From a checkpoint of a small class-conditioned image diffusion model: norm layernorm, 6000 steps.
Rows from block 10 of a small class-conditioned image diffusion model, named by matrix and row number. Rows with one number belong to one channel. Each number is 50 + 15 x the weight over its row's rms, rounded and kept within 0 to 99. All counts start at 0.
Before each channel's rows are labels from the 100 images, of 14976 (inputs lightly noised), where the channel reaches its highest value: "top examples" is what is common among them. Only what is clearly more common there than usual is listed. The data: retinal OCT scans (Kermany 2017). In brackets: how many of the 100.
# convs0: first 3x3 conv (model.decb.0.2.convs.0.weight, 96x96x3x3, each kernel summed), inputs 48-95
# convs1: second 3x3 conv (model.decb.0.2.convs.1.weight, 96x96x3x3, transposed, each kernel summed), outputs 48-95

top examples: finding: normal (95)
convs0.95:47 49 59 36 54 42 12 46 51 74 61 49 70 33 44 45 63 36 64 18 70 57 41 54 78 62 54 36 56 54 45 41 51 50 34 43 59 20 29 30 41 31 49 48 51 42 52 47
convs1.95:76 44 34 30 31 83 44 09 35 22 42 76 57 47 43 62 56 41 50 28 62 60 48 34 53 28 60 44 70 73 28 36 54 45 51 07 40 16 50 70 42 45 82 59 59 44 46 46

top examples: finding: diabetic macular edema (86)
convs0.88:23 68 28 41 58 44 37 46 23 41 69 38 63 48 43 79 42 75 18 27 36 28 31 40 58 38 50 44 63 25 68 44 43 48 19 48 37 41 45 50 30 41 35 61 56 53 28 88
convs1.88:55 47 45 31 65 28 57 55 43 38 40 44 39 42 43 46 73 37 19 48 57 64 37 48 35 31 68 46 14 76 35 34 46 62 24 48 77 68 52 35 40 19 72 58 38 46 76 73

top examples: finding: diabetic macular edema (72)
convs0.60:26 56 38 56 30 50 24 59 60 62 54 56 87 58 48 44 48 69 53 71 57 44 64 52 59 53 53 63 57 35 52 59 50 47 56 29 50 20 46 55 49 45 77 46 63 26 51 89
convs1.60:36 59 37 52 34 42 68 50 58 37 48 58 52 31 48 56 50 58 71 44 41 55 59 70 52 52 59 23 42 43 53 59 64 59 35 55 36 73 40 62 37 49 44 39 53 75 60 00

top examples: finding: normal (83)
convs0.51:57 32 39 37 64 78 88 44 62 55 59 38 52 48 50 65 71 75 27 60 28 43 29 33 23 57 39 66 59 40 23 65 64 62 55 38 50 63 47 50 77 48 41 51 50 48 60 28
convs1.51:57 55 45 99 42 25 73 51 55 51 35 43 42 47 43 21 50 49 76 44 55 52 63 47 75 36 28 42 49 20 48 49 57 56 15 59 39 47 90 56 34 75 35 59 35 43 34 53

top examples: finding: normal (93)
convs0.67:48 52 55 80 48 17 69 26 64 64 72 52 66 54 67 62 57 52 50 33 35 22 28 57 47 37 48 61 67 63 52 54 69 55 55 36 37 32 47 34 60 63 52 16 52 51 74 35
convs1.67:74 33 55 58 74 35 44 31 29 44 37 52 11 39 28 40 55 34 45 74 56 59 51 45 48 65 42 29 57 52 48 58 35 67 67 39 31 42 34 43 62 42 15 38 63 39 59 35

top examples: finding: normal (100)
convs0.29:40 51 55 55 79 40 51 54 39 48 52 24 53 41 34 33 54 51 25 51 74 62 65 27 55 40 64 60 42 30 19 25 48 53 21 36 35 45 46 48 54 61 58 24 48 33 36 43
convs1.29:47 63 52 31 64 42 44 58 82 41 34 60 45 37 42 61 49 48 43 38 39 09 73 51 47 33 55 85 34 40 64 43 25 39 59 49 44 47 59 22 33 34 41 39 68 60 33 49

top examples: finding: normal (82)
convs0.63:46 44 66 51 34 17 39 23 53 47 53 83 40 61 43 47 65 63 45 31 18 35 45 28 66 45 57 63 55 52 68 37 42 35 20 64 34 71 47 64 29 24 54 38 41 44 69 48
convs1.63:69 83 58 85 51 54 53 42 58 49 75 42 64 50 27 46 59 41 35 31 66 54 44 56 65 56 32 47 57 53 76 56 62 89 60 51 59 33 50 31 30 27 36 55 48 63 66 61

top examples: finding: diabetic macular edema (31)
convs0.21:64 34 33 44 80 83 48 53 61 59 45 56 65 53 44 45 83 77 39 69 90 53 62 59 51 47 48 59 53 70 66 50 40 47 47 24 66 31 47 96 41 60 55 41 72 59 31 39
convs1.21:46 70 74 48 45 57 71 62 12 74 33 47 48 40 31 24 55 71 58 40 52 37 42 60 59 38 54 31 57 50 56 37 55 56 35 58 54 60 59 39 53 45 45 24 48 69 33 80

top examples: finding: choroidal neovascularization (83)
convs0.93:67 59 49 51 56 31 54 49 49 48 46 59 31 71 76 61 46 47 33 53 58 86 50 72 40 79 30 43 65 71 42 39 32 53 65 66 54 67 54 60 58 23 66 51 54 32 67 46
convs1.93:45 48 04 47 40 51 57 59 61 26 55 58 35 48 51 27 57 63 56 64 61 51 36 55 45 37 56 28 46 46 50 66 55 79 34 35 45 37 25 48 65 45 51 51 62 85 70 55

top examples: finding: diabetic macular edema (32)
convs0.74:49 64 63 36 66 66 70 47 63 62 14 53 31 38 62 61 44 39 42 41 54 51 58 40 20 62 50 75 74 41 48 60 51 39 49 90 55 32 61 23 61 65 25 53 27 49 43 51
convs1.74:46 34 64 50 50 31 56 54 24 46 65 56 66 76 31 54 57 63 62 20 47 50 49 54 53 50 59 58 52 86 55 54 65 75 36 43 69 80 64 43 30 57 48 48 50 70 51 54

top examples: finding: diabetic macular edema (100)
convs0.49:82 53 58 60 59 60 36 51 53 64 36 53 65 38 62 44 39 38 60 54 66 70 63 43 45 40 47 80 69 84 42 62 71 58 48 36 85 54 46 32 67 65 56 56 34 63 42 55
convs1.49:35 50 49 53 72 62 57 39 84 47 53 43 35 71 34 71 36 44 15 41 67 63 58 49 60 55 59 67 55 40 17 41 58 50 09 31 72 47 40 41 39 70 46 60 49 35 58 26

top examples: finding: drusen (28)
convs0.55:36 54 50 53 21 44 51 60 36 58 30 28 45 46 68 68 54 64 55 56 19 75 43 70 63 46 53 62 53 71 66 57 43 29 45 43 39 31 53 33 61 35 45 36 67 40 63 48
convs1.55:56 64 60 21 47 39 27 41 61 36 37 44 59 37 25 34 52 45 63 28 71 59 55 36 51 42 59 48 43 41 60 45 59 55 64 68 59 50 12 35 41 55 61 54 36 73 48 52

top examples: finding: normal (89)
convs0.4:48 26 58 50 53 56 68 54 74 55 58 29 43 62 57 43 40 58 25 42 57 64 48 76 52 44 58 48 34 42 33 36 70 41 43 53 43 65 77 48 51 43 50 14 64 36 33 56
convs1.4:56 48 39 25 41 59 38 64 58 40 70 52 63 29 55 58 35 45 81 54 31 39 41 34 51 68 44 39 51 66 53 33 59 40 42 63 81 74 56 61 41 68 30 56 00 39 47 65

top examples: finding: diabetic macular edema (58)
convs0.17:71 39 52 76 39 33 66 62 55 44 38 78 52 44 56 65 68 62 51 52 56 78 55 23 42 26 63 15 59 48 44 43 64 61 44 44 82 63 66 67 46 42 41 62 51 10 46 57
convs1.17:42 67 31 60 59 59 62 48 60 52 63 53 52 33 50 59 23 27 28 55 35 40 28 51 79 25 50 60 60 66 37 59 32 64 41 45 50 25 45 42 76 48 81 26 50 75 62 58

top examples: finding: drusen (76)
convs0.69:87 41 61 67 60 32 58 40 46 39 53 46 63 40 59 62 44 84 57 62 44 24 48 59 40 41 57 39 38 94 61 16 50 32 70 45 39 48 69 28 73 60 42 48 30 49 46 47
convs1.69:50 39 67 45 18 40 27 43 57 31 57 39 86 70 54 59 61 69 59 51 80 44 66 57 39 56 39 42 58 62 54 80 53 45 65 55 54 42 28 49 20 67 54 38 35 66 49 63

top examples: finding: normal (87)
convs0.22:75 50 55 39 48 46 51 35 27 66 26 50 43 53 50 81 68 51 72 57 64 78 39 39 22 34 50 45 40 15 50 73 74 28 52 52 66 58 54 55 32 42 49 47 53 64 56 65
convs1.22:46 37 50 49 53 86 58 26 66 46 48 43 58 27 43 35 43 37 65 43 32 32 62 59 62 43 42 67 41 44 16 68 73 54 49 59 41 70 34 53 48 31 46 54 55 93 44 30

top examples: finding: diabetic macular edema (100)
convs0.26:24 48 61 20 39 60 54 53 31 43 74 55 44 56 36 33 26 37 51 50 73 44 40 42 43 21 47 74 50 60 53 51 68 57 56 52 74 35 57 54 42 52 60 22 28 48 46 36
convs1.26:59 46 21 62 55 53 39 60 76 50 41 37 60 62 58 68 65 38 34 54 34 48 73 49 70 61 51 32 30 74 41 31 19 55 44 34 54 42 45 53 62 18 45 69 31 62 45 59

top examples: finding: diabetic macular edema (75)
convs0.81:55 47 38 69 50 57 58 77 62 31 74 45 47 66 61 66 26 20 35 42 37 26 40 32 61 39 75 42 32 69 49 36 53 70 62 53 43 42 54 29 59 47 58 57 47 38 18 38
convs1.81:77 44 62 37 66 78 55 47 64 67 62 62 71 31 52 29 25 67 27 62 71 24 23 55 51 49 30 61 82 67 73 57 55 39 53 30 52 56 67 45 59 47 74 60 55 47 83 39

top examples: finding: diabetic macular edema (63)
convs0.38:42 34 64 63 52 40 37 53 63 62 43 75 68 45 42 38 53 71 49 34 68 78 21 08 45 50 84 45 66 61 38 33 22 49 53 59 56 50 54 73 38 48 41 59 36 39 75 64
convs1.38:71 42 43 55 66 59 64 39 67 45 51 55 36 48 37 32 33 60 26 52 38 61 47 70 40 65 38 64 74 60 46 58 49 60 38 86 37 45 33 41 71 53 48 56 33 04 92 48

top examples: finding: drusen (36)
convs0.89:73 24 35 57 57 59 40 06 51 63 59 33 41 39 60 37 54 74 32 38 36 47 75 70 48 38 44 50 40 66 42 62 38 30 35 47 45 85 83 47 34 28 52 46 59 60 61 35
convs1.89:50 67 42 68 76 52 71 78 35 44 49 48 17 32 63 46 20 22 26 54 46 54 51 49 32 60 55 27 33 16 33 45 55 65 35 51 37 60 16 54 56 68 49 53 40 62 55 50

top examples: finding: normal (98)
convs0.76:65 42 19 71 47 32 54 47 50 61 45 32 34 58 51 36 50 66 68 39 40 33 49 45 10 50 42 55 54 62 59 49 29 43 56 42 60 71 19 38 65 39 32 39 52 41 23 47
convs1.76:57 39 67 37 70 66 58 37 57 20 51 47 33 52 64 75 40 32 77 48 56 28 42 56 87 49 44 59 58 42 20 40 35 73 40 87 62 46 56 46 37 44 38 55 32 42 54 60

top examples: finding: choroidal neovascularization (100)
convs0.92:35 15 38 21 46 57 60 40 58 49 60 48 61 17 46 62 46 46 42 25 39 69 38 44 63 20 57 50 63 70 78 51 66 57 44 81 52 50 33 57 25 36 55 30 34 47 44 29
convs1.92:45 25 47 49 10 22 57 45 54 62 08 63 40 55 51 40 86 77 42 37 56 53 35 30 68 65 58 58 45 65 36 23 32 59 48 49 52 27 40 41 60 51 44 53 58 64 55 52