Rows from block 9 of a small class-conditioned image diffusion model, named by matrix and row number. Rows with one number belong to one channel. Each number is 128 + 24 x the weight over its row's rms, rounded and kept within 0 to 255. All counts start at 0. Numbers have three digits each.
After each channel's rows are labels from the 100 images, of 14976 (inputs lightly noised), where the channel reaches its highest value: "responds to" is what is common among them. Only what is clearly more common there than usual is listed. The data: retinal OCT scans (Kermany 2017).
# convs0: first 3x3 conv (model.decb.0.1.convs.0.weight, 96x96x3x3, each kernel summed), inputs 0-95
# convs1: second 3x3 conv (model.decb.0.1.convs.1.weight, 96x96x3x3, transposed, each kernel summed), outputs 0-95

convs0.3:108112141183143124150155133112132142187134144116129144116110122131126122122147175166143109092180097109102087175123152131119125095135100095123087123131126156117123107117103136110139138151106103160146139141174158150145150114139162089080169151082129155135125095111140116133132133114093134160
convs1.3:127105130126110137170090148151185139112192113108136154142141099085138122139145134147120102103136149121118083124112061100124089139118152132097123127148153114154165119160122137131125116114113146098121133164128094144090131088123150156097139099149105127137085141169149118146157106136159132157
responds to: finding: diabetic macular edema

convs0.26:116168162143140133098101078104140138121131117140090104112117158118163115162165103120145157181158086106131115125148114120113123094102138111130084084146143101090093171083145118125104166147148141183132133124102125102167121154142126115143109110127124123117109116169115148134150127168120140114
convs1.26:084133083157107141154113140124136138136147163109145168130137122131123137150146093137086128145123159079138136161111150122152094105143137094087097105114133145121156150107153133090106170151107173159133110145158145094123140116163137111123113130143143103118161087125165090187119106130147111156
responds to: finding: normal

convs0.49:155118113118102127153101067127119118099127127093121134148095080113087140080111132114092124149091173122136131137141148145130137132102114127116091112088160167093148139150112127143127080084095135116147142140123157151117134169134112116186110118148130137136089117165102116103176130143128128144
convs1.49:119147144134094133089107132099171145095100226114104105127095139133099119154113113115137135126071110103103099116092144193130123113134103106101137164124113112136124130145099148081137139113155161107170125104120139142132120136116083139120140137145110136160138140099120112149118108123108142131
responds to: finding: choroidal neovascularization

convs0.64:104126152109119105113108139151100100144130140099159153202118166139114127103128114128114126152104151187122121106095092146113153124157093107103084138154156122171126109122142077159120123109131154145131149113106109104160130165137079101126118137136100137116107103154160087119157138146135112101
convs1.64:120165107208131135129169125126099103153110146125112091122115114151171143138127112110125133114112156136120090116110129110148078117135146112154123137136129128123161121129097125160139129130126188107173135152111066135136149121163115123148135128147113150178177113137161144107116140069115121150
responds to: finding: diabetic macular edema

convs0.76:134098094154121162075152140090129124105135111164125159131135116138112158133121115157142110130079101125107123075166139141149100135129099069096127105104131149144131200111169103151132128118180136100142132090119134137109079120114104112137118153090131123133124127098153152124123150120107145128
convs1.76:144089133131131095134110155111155117148138130110120084136069120095133160117101133110102114092100117135113129159106132126096090144125124099100115123124106095155098127115129169125084132162120139124100158157120169137091162115090137160128176100145123110127153125162139116185123139150129167170
responds to: finding: normal

convs0.31:141149119126149114124097116161194166152114074108092126153101180136105123142084148127150147167121157105116080148126150111141134144122151152149082064107137150131131158127137115089095109110118143135148144128152133120140124114119161111170130106082134137112147132109133161136111150134109128155
convs1.31:134094110126139150121154133132072150106143130135056112117104119136118160098123094093114127110109112143166145107116100149156146114119116150109149144110122162156133118108120141186146105154154160090104155126108114097140102111093122128111075158145117143138112130135157151128141165146163127069
responds to: finding: normal

convs0.54:155172124104092125154156147108161157124117113111110105114151114143142148103108126118156123152124121084158122103128151123136135125160132139153101108147130131133099141145108116117158152203133122082077130129100128162098137154142170129200099086115094126140123128104142118161104102134105102130
convs1.54:135121147119151115099119105152104122124168134116133132148131126147083124102157117125135119096121116176112131066113068110139130113113160123160114174132049118145130154117127152171090099138147097144106132156110178110167102113143147126123129160147149119144151105108132123139098142107090121113
responds to: finding: normal

convs0.72:094119138128105128125117110052083130094118141123124079126119108107111087121132111096118127125113118126126102097091119136099115140058131173114123060158129127126125095150115165130115150120110144125098122125085123147142113084137108129094121136119124151134128160113112082128079122109147139108
convs1.72:117121136148148104136142147046147124152128086132123138060133097109124123099105124160129100149123142108134125121113155117080128121139180072134105148150148146148095145153175095155119104115108097123158132133139127123084165127156169155111101134103112104134120119141119166147145120123138117122
responds to: finding: normal

convs0.20:117134108139131150104128156118109185154138124136128119106116160131147150137093155105128129140131079134136114159109157130167082127109135113148118124101107105134159145104125151158126115112140099160161152123109148164193171151099094113099120122113087104152138153185180119130106127130117172116
convs1.20:140103141082133138097110146066110123125166119139144119154144154107148168103099108140148159145139171143107100151111140115104171070134150108143150163128158125125146147132191097139154135138125123135202136137131132151136106148131138133129106149107141123149121134134141161124182125137111109165
responds to: finding: choroidal neovascularization

convs0.8:138074155146167149139097140142126145132116135127148137118103167117146098084066104131138099119164135146141118151113112133159128129111133111138112164165166157131139123141126147118132141136074105140102120109128128163117110079172130139165135164085119139128086088137129117067138143094107132127
convs1.8:188121096133092157137112161133127113131130104132100130153106132153096127138150107138105131157119126155143110144157100112115150138155164158111158125151106177167151103114170099106122115122132089156116106118105127104142125125109114102074091115095099123139099125109070178154115103111123157114
responds to: finding: normal

convs0.80:144130154124075129149163133063115141125071119118130100111129150102072121094112164100140108132141137107102103124157116140103158105131129105128107044147118144149072137136127126157152127140121121128133118112087114105136123086142101123113139135120104131136156111102134122114112104122132092082
convs1.80:132133099123105090141141147183131151117170113076116138118131128115134128120116079094127115132115100142146184105121134093141117126142155135153168187136114113131158136172079126086117094145147147113095149119167125082158146150081145138123142137157122127123126129131133155097147170118147135147
responds to: finding: choroidal neovascularization

convs0.53:113152123128113144109131144147143135147133126156112157162161155126111133149120128089137108149135130141115147109109175138137170160130103149114079126131132179138124114115125145122170080114143106120174159151159135126124124115125153158198156084141131119157147123118171102163172164124148086150
convs1.53:134151141144141128144167164140122165123114162123155144128190087096147091159139176117122102129096153153140116116137130128153153137084153116124134120152129104118088138150108119141173125117120146119068143090127149106150162135108141105116113136109123059153144103103163102137125137111091105131
responds to: finding: drusen

convs0.82:101068154169150179144157083109106145123120151123131119179126085116148150158118123128136123145111136124128090175161080131138114132083167168139108116124095093125118167149148118113102161127151115158088118139101133123117153128125135120156102092149133151109168114122148126126125109158120132112
convs1.82:139125108131129121103169164180103105136096139141107125079135139140125091131120142152143100111070140140139104118092120113118137110156112131119103169126124123115116079108126098163099104175143104167099133171107119107112080107131101141113151107127148095143109090127144143096153144163109128087
responds to: finding: choroidal neovascularization

convs0.60:138160154142134137155138211169114125106131136158134119098107111104089150117148138103105114137122162133134104129146159124145116097141104147125104100115110126121107137187128144082120153150122101140147184132140126150118131126100145090119168163142143089062127136132118149096137124111166118129
convs1.60:097118141148137120158125116129150125109105100135137154137089148130081137152103102152093107120111095150151117149084152117165122135116081137160124117136133147124162104095152148163098106174129150130166128098113117141129143137114148132068164138113105174147083123100132114139144129101111080081
responds to: finding: diabetic macular edema

convs0.50:130102154160105133121112140176109143122136133138113097166133111132167111113116133137140133160115095153130126119101156125164116123115113120180148132149100125129141167149184120114170144140104086114122175106133109126087132139120165132091109099130060120150144146084150146119164158085138150135
convs1.50:133144119122164103177142087068076126159117143155162144084121114158093136157125109131112103124099057104143161113095124123134143117126113146171097130160146118109118102121087114152145147108140139124114089121102130169118134118110136125112114140098134151077128110140110114149095136108140135149
responds to: finding: choroidal neovascularization

convs0.52:083145135126117095115134062103127151075136149136128129133129124131116123140166118130093138129088128139123154092128113121151111100110096171071147125114153145136123151163116203113122151113122116103157131108122126143133170150125117154143104162114179139119111105118132145102129081135171118104
convs1.52:061108136132141140149136138139128147135112140131142101122120123146138114142178106092158114078118107128079138133145152116135144087143116088167110101140116160163105150101120080140134105160090113138156098106157141156089112140107147118121104081111102164149104086117114112116137112108089115146
responds to: finding: choroidal neovascularization

convs0.95:116141129140126133133132151150151135118139155111168111146102121179135123144138187107143159122168151130108157115145101125182096157119168112146089103095142113169082136110119135131136129124147152083114148150168147179092150152113155133106145133150124149107105122156196141133141142126113116133
convs1.95:138078112139105104149116147160105133119153167171119167139137123141130153105156131112130110100160174098147066093119114148076097132132172147110116099167143136121156103089114121086119095118134107123131170153151124137121110133165156163151125128167116127135150131141137137096095137112102137119
responds to: finding: choroidal neovascularization

convs0.5:115105142155146115119115155122142133108150118144096154114123159135111121166092108118111166137061129113103130147065134143081117099075117082130130121114123149146063126087099152120110146134128128111143133117148092151104127099145132131114114135158147082088138084095124109113126129146117108139
convs1.5:170153098137185174153097143148121115121100088141130125138126156122135094120134139133158095147170097123111140141137139074167136175117124128130120143154102144160135135199124113152110136107085117127134104149144160152154102134109125162132134136139159110108133126120134147057119142099120135126
responds to: finding: normal

convs0.68:127138116118152116118145105136090155109132128147147096135135104135162078096142113126179139093155133138130113114116125146109131162127092117128140111168128133102147121185121138150143083164096162144126149165141121121126106101086140124105103156126123125181140146120140188077160175105105116113
convs1.68:095107109153107149112133116112135157159102127122128118148103126091149117087147160124141140108142127115133112135116146116096076156117199124126159144143122116147101205082149102163142124152153152108130130076100107104086143128144155106116158123132150123129137094138148124091125158154144149141
responds to: finding: diabetic macular edema

convs0.58:125112122153122136112142100096073150135122109129098125163125105109116124140169135090137148133157145144165157108123161108163100100115111147108151109138094135096109178090119119086109089127200105118145153095105133161143121150122106111133134151125116151164091115153104158136147119093107136106
convs1.58:162138127126116150159084138143151120120132151106117115079153173108133129089115105143131137107110140160099098132150135139126176087080127151115127117118165106152115150155148149139119139118088180169148125125126090096143124109121130100125096182118085137082093108106134117086152145127146127125
responds to: finding: normal

convs0.25:192113109135119119125135125133123142115187117166098127136175140135132150139109145095136093113133193086093105154107090132122131165124160091170142143140141102107131163105155111089115102106130140135154125077111119151125103123125111124166109140125109123144100153108105112142158128115172128150
convs1.25:086179122140179117133123155172145109140110108141134128067099113136165122085143117136160137143143117092132135142150117088092132124116107117108113136109071147140097163135166138158122165124132138147116136144116101105137152142110156132140129132097139101115146138120127156182127157103148084177
responds to: finding: drusen

convs0.24:105128133162123097123114153167146144131153113142173131085148094127163102142165117125142083137110119149102105107107107114159089124159172128105125139140081157153174144097152132118142125117127119116112163164166153147114102147121149174105127107148117122117135161165099079140129144123106086133
convs1.24:146142129166157138184124122116129128146113141064098134085109110156117160125120121149129144118143162117116083086121131107162134123109135131128103172124118152143100147118086086145123144127108139116127101128079143107137111110136153162171150116120117160128131087112145152128045133157115133135
responds to: finding: normal

convs0.84:159111094191163084137147163163118141115127195110085122146102105127126136130119129117144125122118088168121134138141079099081100117152118141131161133156099137162126118141128135132120147137114129138147130095149137130097136157122182105118159161143153113116146110186125112095106145117104130114
convs1.84:124084137140191142100164079128137134108095092136106141149125134130123178125125172093156130101121149103170140058143124113112119144130136094121095125145152121105110116138148160133138088173098138136127162131167137137125159093095148136110147138126118117155105131137119135149120126128075103147
responds to: finding: diabetic macular edema