Rows from block 5 of a small class-conditioned image diffusion model, named by matrix and row number. Rows with one number belong to one channel. Each number is 500 + 50 x the weight over its row's rms, rounded and kept within 0 to 999. All counts start at 0. Numbers have three digits each.
After each channel's rows are labels from the 100 images, of 14976 (inputs lightly noised), where the channel reaches its highest value: "colour at peak" is the nearest of a few named colours to the mean colour under the peak. Only what is clearly more common there than usual is listed. The data: retinal OCT scans (Kermany 2017). In brackets: how many of the 100.
# convs0: first 3x3 conv (model.enc.1.2.convs.0.weight, 96x96x3x3, each kernel summed), inputs 48-95
# convs1: second 3x3 conv (model.enc.1.2.convs.1.weight, 96x96x3x3, transposed, each kernel summed), outputs 48-95

convs0.59:447577679494484512552479481512522545462475494494554439461497542470431513544458574501453481496508507515507476585511441472496524525477430469528517
convs1.59:484479523352586550573538479517428487436506444503431483471475356529491538521449541481525495531488466425527515551495522620546528525557519531462590
colour at peak: grey (91)

convs0.39:539473496503482528483489489504473522518468477397449545508535520525443509643484386515566479575599502433558564430550647395521534505457469487485449
convs1.39:479515460469537486485518535485583558474536586444533424563436586497427533612492521530417451488547502496504481469500477559524462516558521503494403
colour at peak: grey (88)

convs0.34:462485415557529472561611598489426535539390506626527490486524457464481542579502496503539498475491587500415507534563532482491521466443476478521513
convs1.34:555521518505464481496540390493492488480544479458485536445458523395425501431502472462486410519471454543574608460494500558447455495537581506532605
colour at peak: white (58)

convs0.64:482545433424454516410439454545562605495550551564506584504546516469443535579492492508492557553402498492510560492516533552547379483419442463437477
convs1.64:510494511535531518575544575431495524419566464466528468495603550510489464593461544531536471408535428433486588555393510420513538555547516566452602
colour at peak: grey (69)

convs0.9:506570445524519488495430470436487623414544504501394556545618509486485491560515588595514523475486497636493481475432597414466501541535484536517544
convs1.9:464481477555353452559461417513498525433576507472447498523465397482478486499487502557475496549522531510525612508499480571432569475456473526561509
colour at peak: grey (61)

convs0.33:513497523578545549512415567510486439528574470447526542570439561565423466516458482418536504481466470604571482434490508470475534524433545503523437
convs1.33:549498534426528455437516558487488466443446443478443573457411540461440507601491510479442390394440494491500442454484596488418472428552402400541589
colour at peak: grey (74)

convs0.71:545550553485447497495480466550558481526512489500549490514427473467504427541472527498504566440464605539473462480499405470534531442529523558517438
convs1.71:559432474492550487498470506523536606528592493514585483608520537549377539414518517457425437500491527494490526480505585511419545530491550510493424
colour at peak: grey (83)

convs0.7:483569529523496436489437404390538468497427414415470452435470567415497542511520530527406542386470425497515495482528450515495548380473500459492499
convs1.7:468504432570460434449418530548566484502533446587478461490511482461543500407576455471509467466625456485557514486461609492471493459442562512463378
colour at peak: grey (60)

convs0.6:492535555514451439472424482564498469535517486559556603420470423451547535496464549555543519444509750474430527540547471527543555488538556489461476
convs1.6:611570529504425424463508423512435561494410445476485520516537447464480447510444553506525487475484517522412398495473506568458461456381500546531501
colour at peak: white (100)

convs0.12:440523546551523466422447594498496524481475544578518500529561556392480574526461501542496504583601531539554453441512548483512484396529453427416491
convs1.12:485548501569507520559480500434388558510463433650523515478495425427489453503513475430524548524506407497503534484472482430444448447417483533458532
colour at peak: grey (89)

convs0.15:513616531491437405523497458449398494463348449435570414523453423475580460421395504526521460484467469483442468460518485517486514479409477469464571
convs1.15:500566496562526419499488521510449465372473486449499466479431431507513531442505468468499492483522479472481493500483545471482441563493472445524568
colour at peak: grey (66)

convs0.47:453546496566494480458537501543523440448554463495530560458492403487470470532519529406641516615548538506481453512544513426478485493484583428554432
convs1.47:462452540585537522516483509494504480545488566588463498643375483426539450468510502557536554445549578490533533545545502464532497582509549526504601
colour at peak: white (38)

convs0.42:463551535390548548428446521411456484585441526478509555567507492521502525399550427422498478537566486530510409498419493494563544565425506535504483
convs1.42:535529540507448415515594511483455488465493438546395507486573529517506501590537519466466471466480459526532551591543435545468542561405524493492539
colour at peak: grey (58)

convs0.30:460487608460485485566551490518480591538557520499454503531439464465513545475558498576518431383405593517483504492605476512447572490400516505565464
convs1.30:485575482528472488428503561498437513536467505489506519525566521495524514531466520462428488595392478530553495444515529511508489410430484555478497
colour at peak: grey (50)

convs0.17:573612542451508420530572507495536455492585457470483468591476469429432444613535540495473498403532526528508482535524453502511451531438433508501421
convs1.17:448543507517464496505436408576536508497437573445478468578403586504625434499522517414542550578527510514493484504537524497488429524485481480479564
colour at peak: grey (96)

convs0.82:570616507473475529563538544392508466557511545563466544495485642429490536482499516495555470466437456487418500535518478508491488416444553486456507
convs1.82:499510578428433571516486448507428399554530488600523520581503519471503505579472636587556395572440499414569492493456479541574511520494512509553532
colour at peak: grey (93)

convs0.35:532481527407522426467569421524558443443443448497529469394461567387508458517472510487496430476457524517518457550503464581566583551483559438485485
convs1.35:431512441508506397418537488440487542367472498511451499446491452549582613418452433380489505480526513536522512503522540551458503573546477477443575
colour at peak: grey (99)

convs0.77:526519564536529488499511463564504493563600508532496560472395544458449585446483493453566505346436458525450468494477545613478642537439521556543609
convs1.77:586530468556486462449572473494425532558514439450506468495513518540516569548572482438440463513453458503511440492492521487491450547517515473466597
colour at peak: grey (52)

convs0.76:495550514455489559485477535505583521532431517449436537548543561497390426494444518496465475546429513480395502533448451464584465417513508557446520
convs1.76:468504554488525539553402522485440471570471531556342421462482482489517524553496503455570551517511447535541527551493574607491499501466502522492460
colour at peak: grey (64)

convs0.51:444476541504525426508611514603512604405464435483540503497469516534495459532491504548550442390474445592521543504519552543489467616501547473462534
convs1.51:629422448514509508511439546567464519485543436472445498482407463454463471335539484565455490566426594489481538523491436581538463593530554546501549
colour at peak: grey (61)

convs0.60:480507581458430548512444448550599482550463548409525589585502557440494494544403503499453490566589444462434414425422451553506523510546503563499554
convs1.60:534520531450507425563601448506480522403451520456471456454479494496534571585507452546555536499512499477520550521490604460483561503449539500515490
colour at peak: grey (100)

convs0.53:463442559579511438498439463484526549584495518428479451545510539432498505488490496518510568584599502449452443457549481456477440498507437503519537
convs1.53:572550439460600532467451535470479505520500523541526514463510544514531541551503466420503520381527472518600610451418528576507579551450523459487501
colour at peak: grey (66)

convs0.69:443566522452422498527419588447485455451428509417437528491514443503525538526444461528435464545452586461455480485525584508542515486446566510469402
convs1.69:443486473413423499541578547472554492507423619521385576566524417415494513636482521512516388491542442477560498460440427574484521567460481530442440
colour at peak: grey (78)

convs0.1:467550535554438499550472492466497493573570395575547550463441481439514474530393547523382540547511577489440474421507558579484568493504501574469457
convs1.1:554442577513455500475519552460390455482559366523485506549471423469485524551574438635560544528488485496519468527532474580463496461578602469477409
colour at peak: grey (89)

convs0.18:521431400494476444459607583545656483450512438497449583532467541478499488562471466472570476557481517497507504523463432555512507536487511536481582
convs1.18:578516477458460467463507535499516597469453598570504450452432567466476477454607445583550489569519384456473487494516500441507505493466508433495507
colour at peak: grey (89)

convs0.62:443541557515473501532511417595380514523420542534477530560441438525486530588480422494565522683505465519475486443556540526495530497509529521483561
convs1.62:495533559429482583501562499593522503489522468421511544491421504499459504500487436488496494439569547493549443589525468511550448663448504471508510
colour at peak: grey (91)

convs0.88:563534598472495466507559502436446551450573445506484516526498507513499539540460451514470550507545495531534530470493555468397484494541536506436406
convs1.88:522494481528526571443497546592472528481448499508444467423597476453552446461513544530501518495518484508589605450480503545521494467519523444579523
colour at peak: grey (61)

convs0.80:475421467482500556554547510458491581523565492459432577520445502525462425430451450482409548577576434471488503524431514502594512448390494492611443
convs1.80:539495515475516495534417542554514521496585521443493566519488463480492494535431450528387461401402516554444464532425555458569394504452525473436547
colour at peak: grey (84)

convs0.21:539492481473485426450517477430472570512572577526500470420466605449464440451554563432518436573491369483505472466526455499546452520423454489509474
convs1.21:542474460644456554488456488533556440603511384470525491453533427473582432506518414495451534534469457428572505487493619456502416472446516398522497
colour at peak: grey (94)

convs0.27:583559463437474451499409534499490561546424462512509509576604617442488510497406433482559501588440535457518475475541519503491541456497452429499491
convs1.27:498414484524394555468513515470511425608480478475594460477567435495532475632559453551419459472459510517470455396450514467525596420472450488518486
colour at peak: grey (60)

convs0.50:561487560457476526435521549558507506481457456525580555604524529512531427472514531509562507606498499538419500355398502438460549464575528480552498
convs1.50:539519502493626475463458490430431471471523493531464486480524437580434559564509487450498480567500446480505557579540557468596518540577500354558584
colour at peak: grey (55)

convs0.67:497443654588427493532520514503503475442475452469570462504554438483417498580538520535509434569496502534494469538509496494472568543442471493555433
convs1.67:514401487471484550532507485455488538478416567512439517388422481510495417488425467555562625552600439451474477472510520561408490441481520474487557
colour at peak: grey (97)

convs0.5:464509471488475444442519497554486444409568533544506514531494512477441480534569522514559544331531461462449417509496422540459493562360539559537486
convs1.5:476446512349525443436430410441527574477496554531496502556508486550507493497551587450508434540518456490524486500523497577444623439501492529440535
colour at peak: grey (88)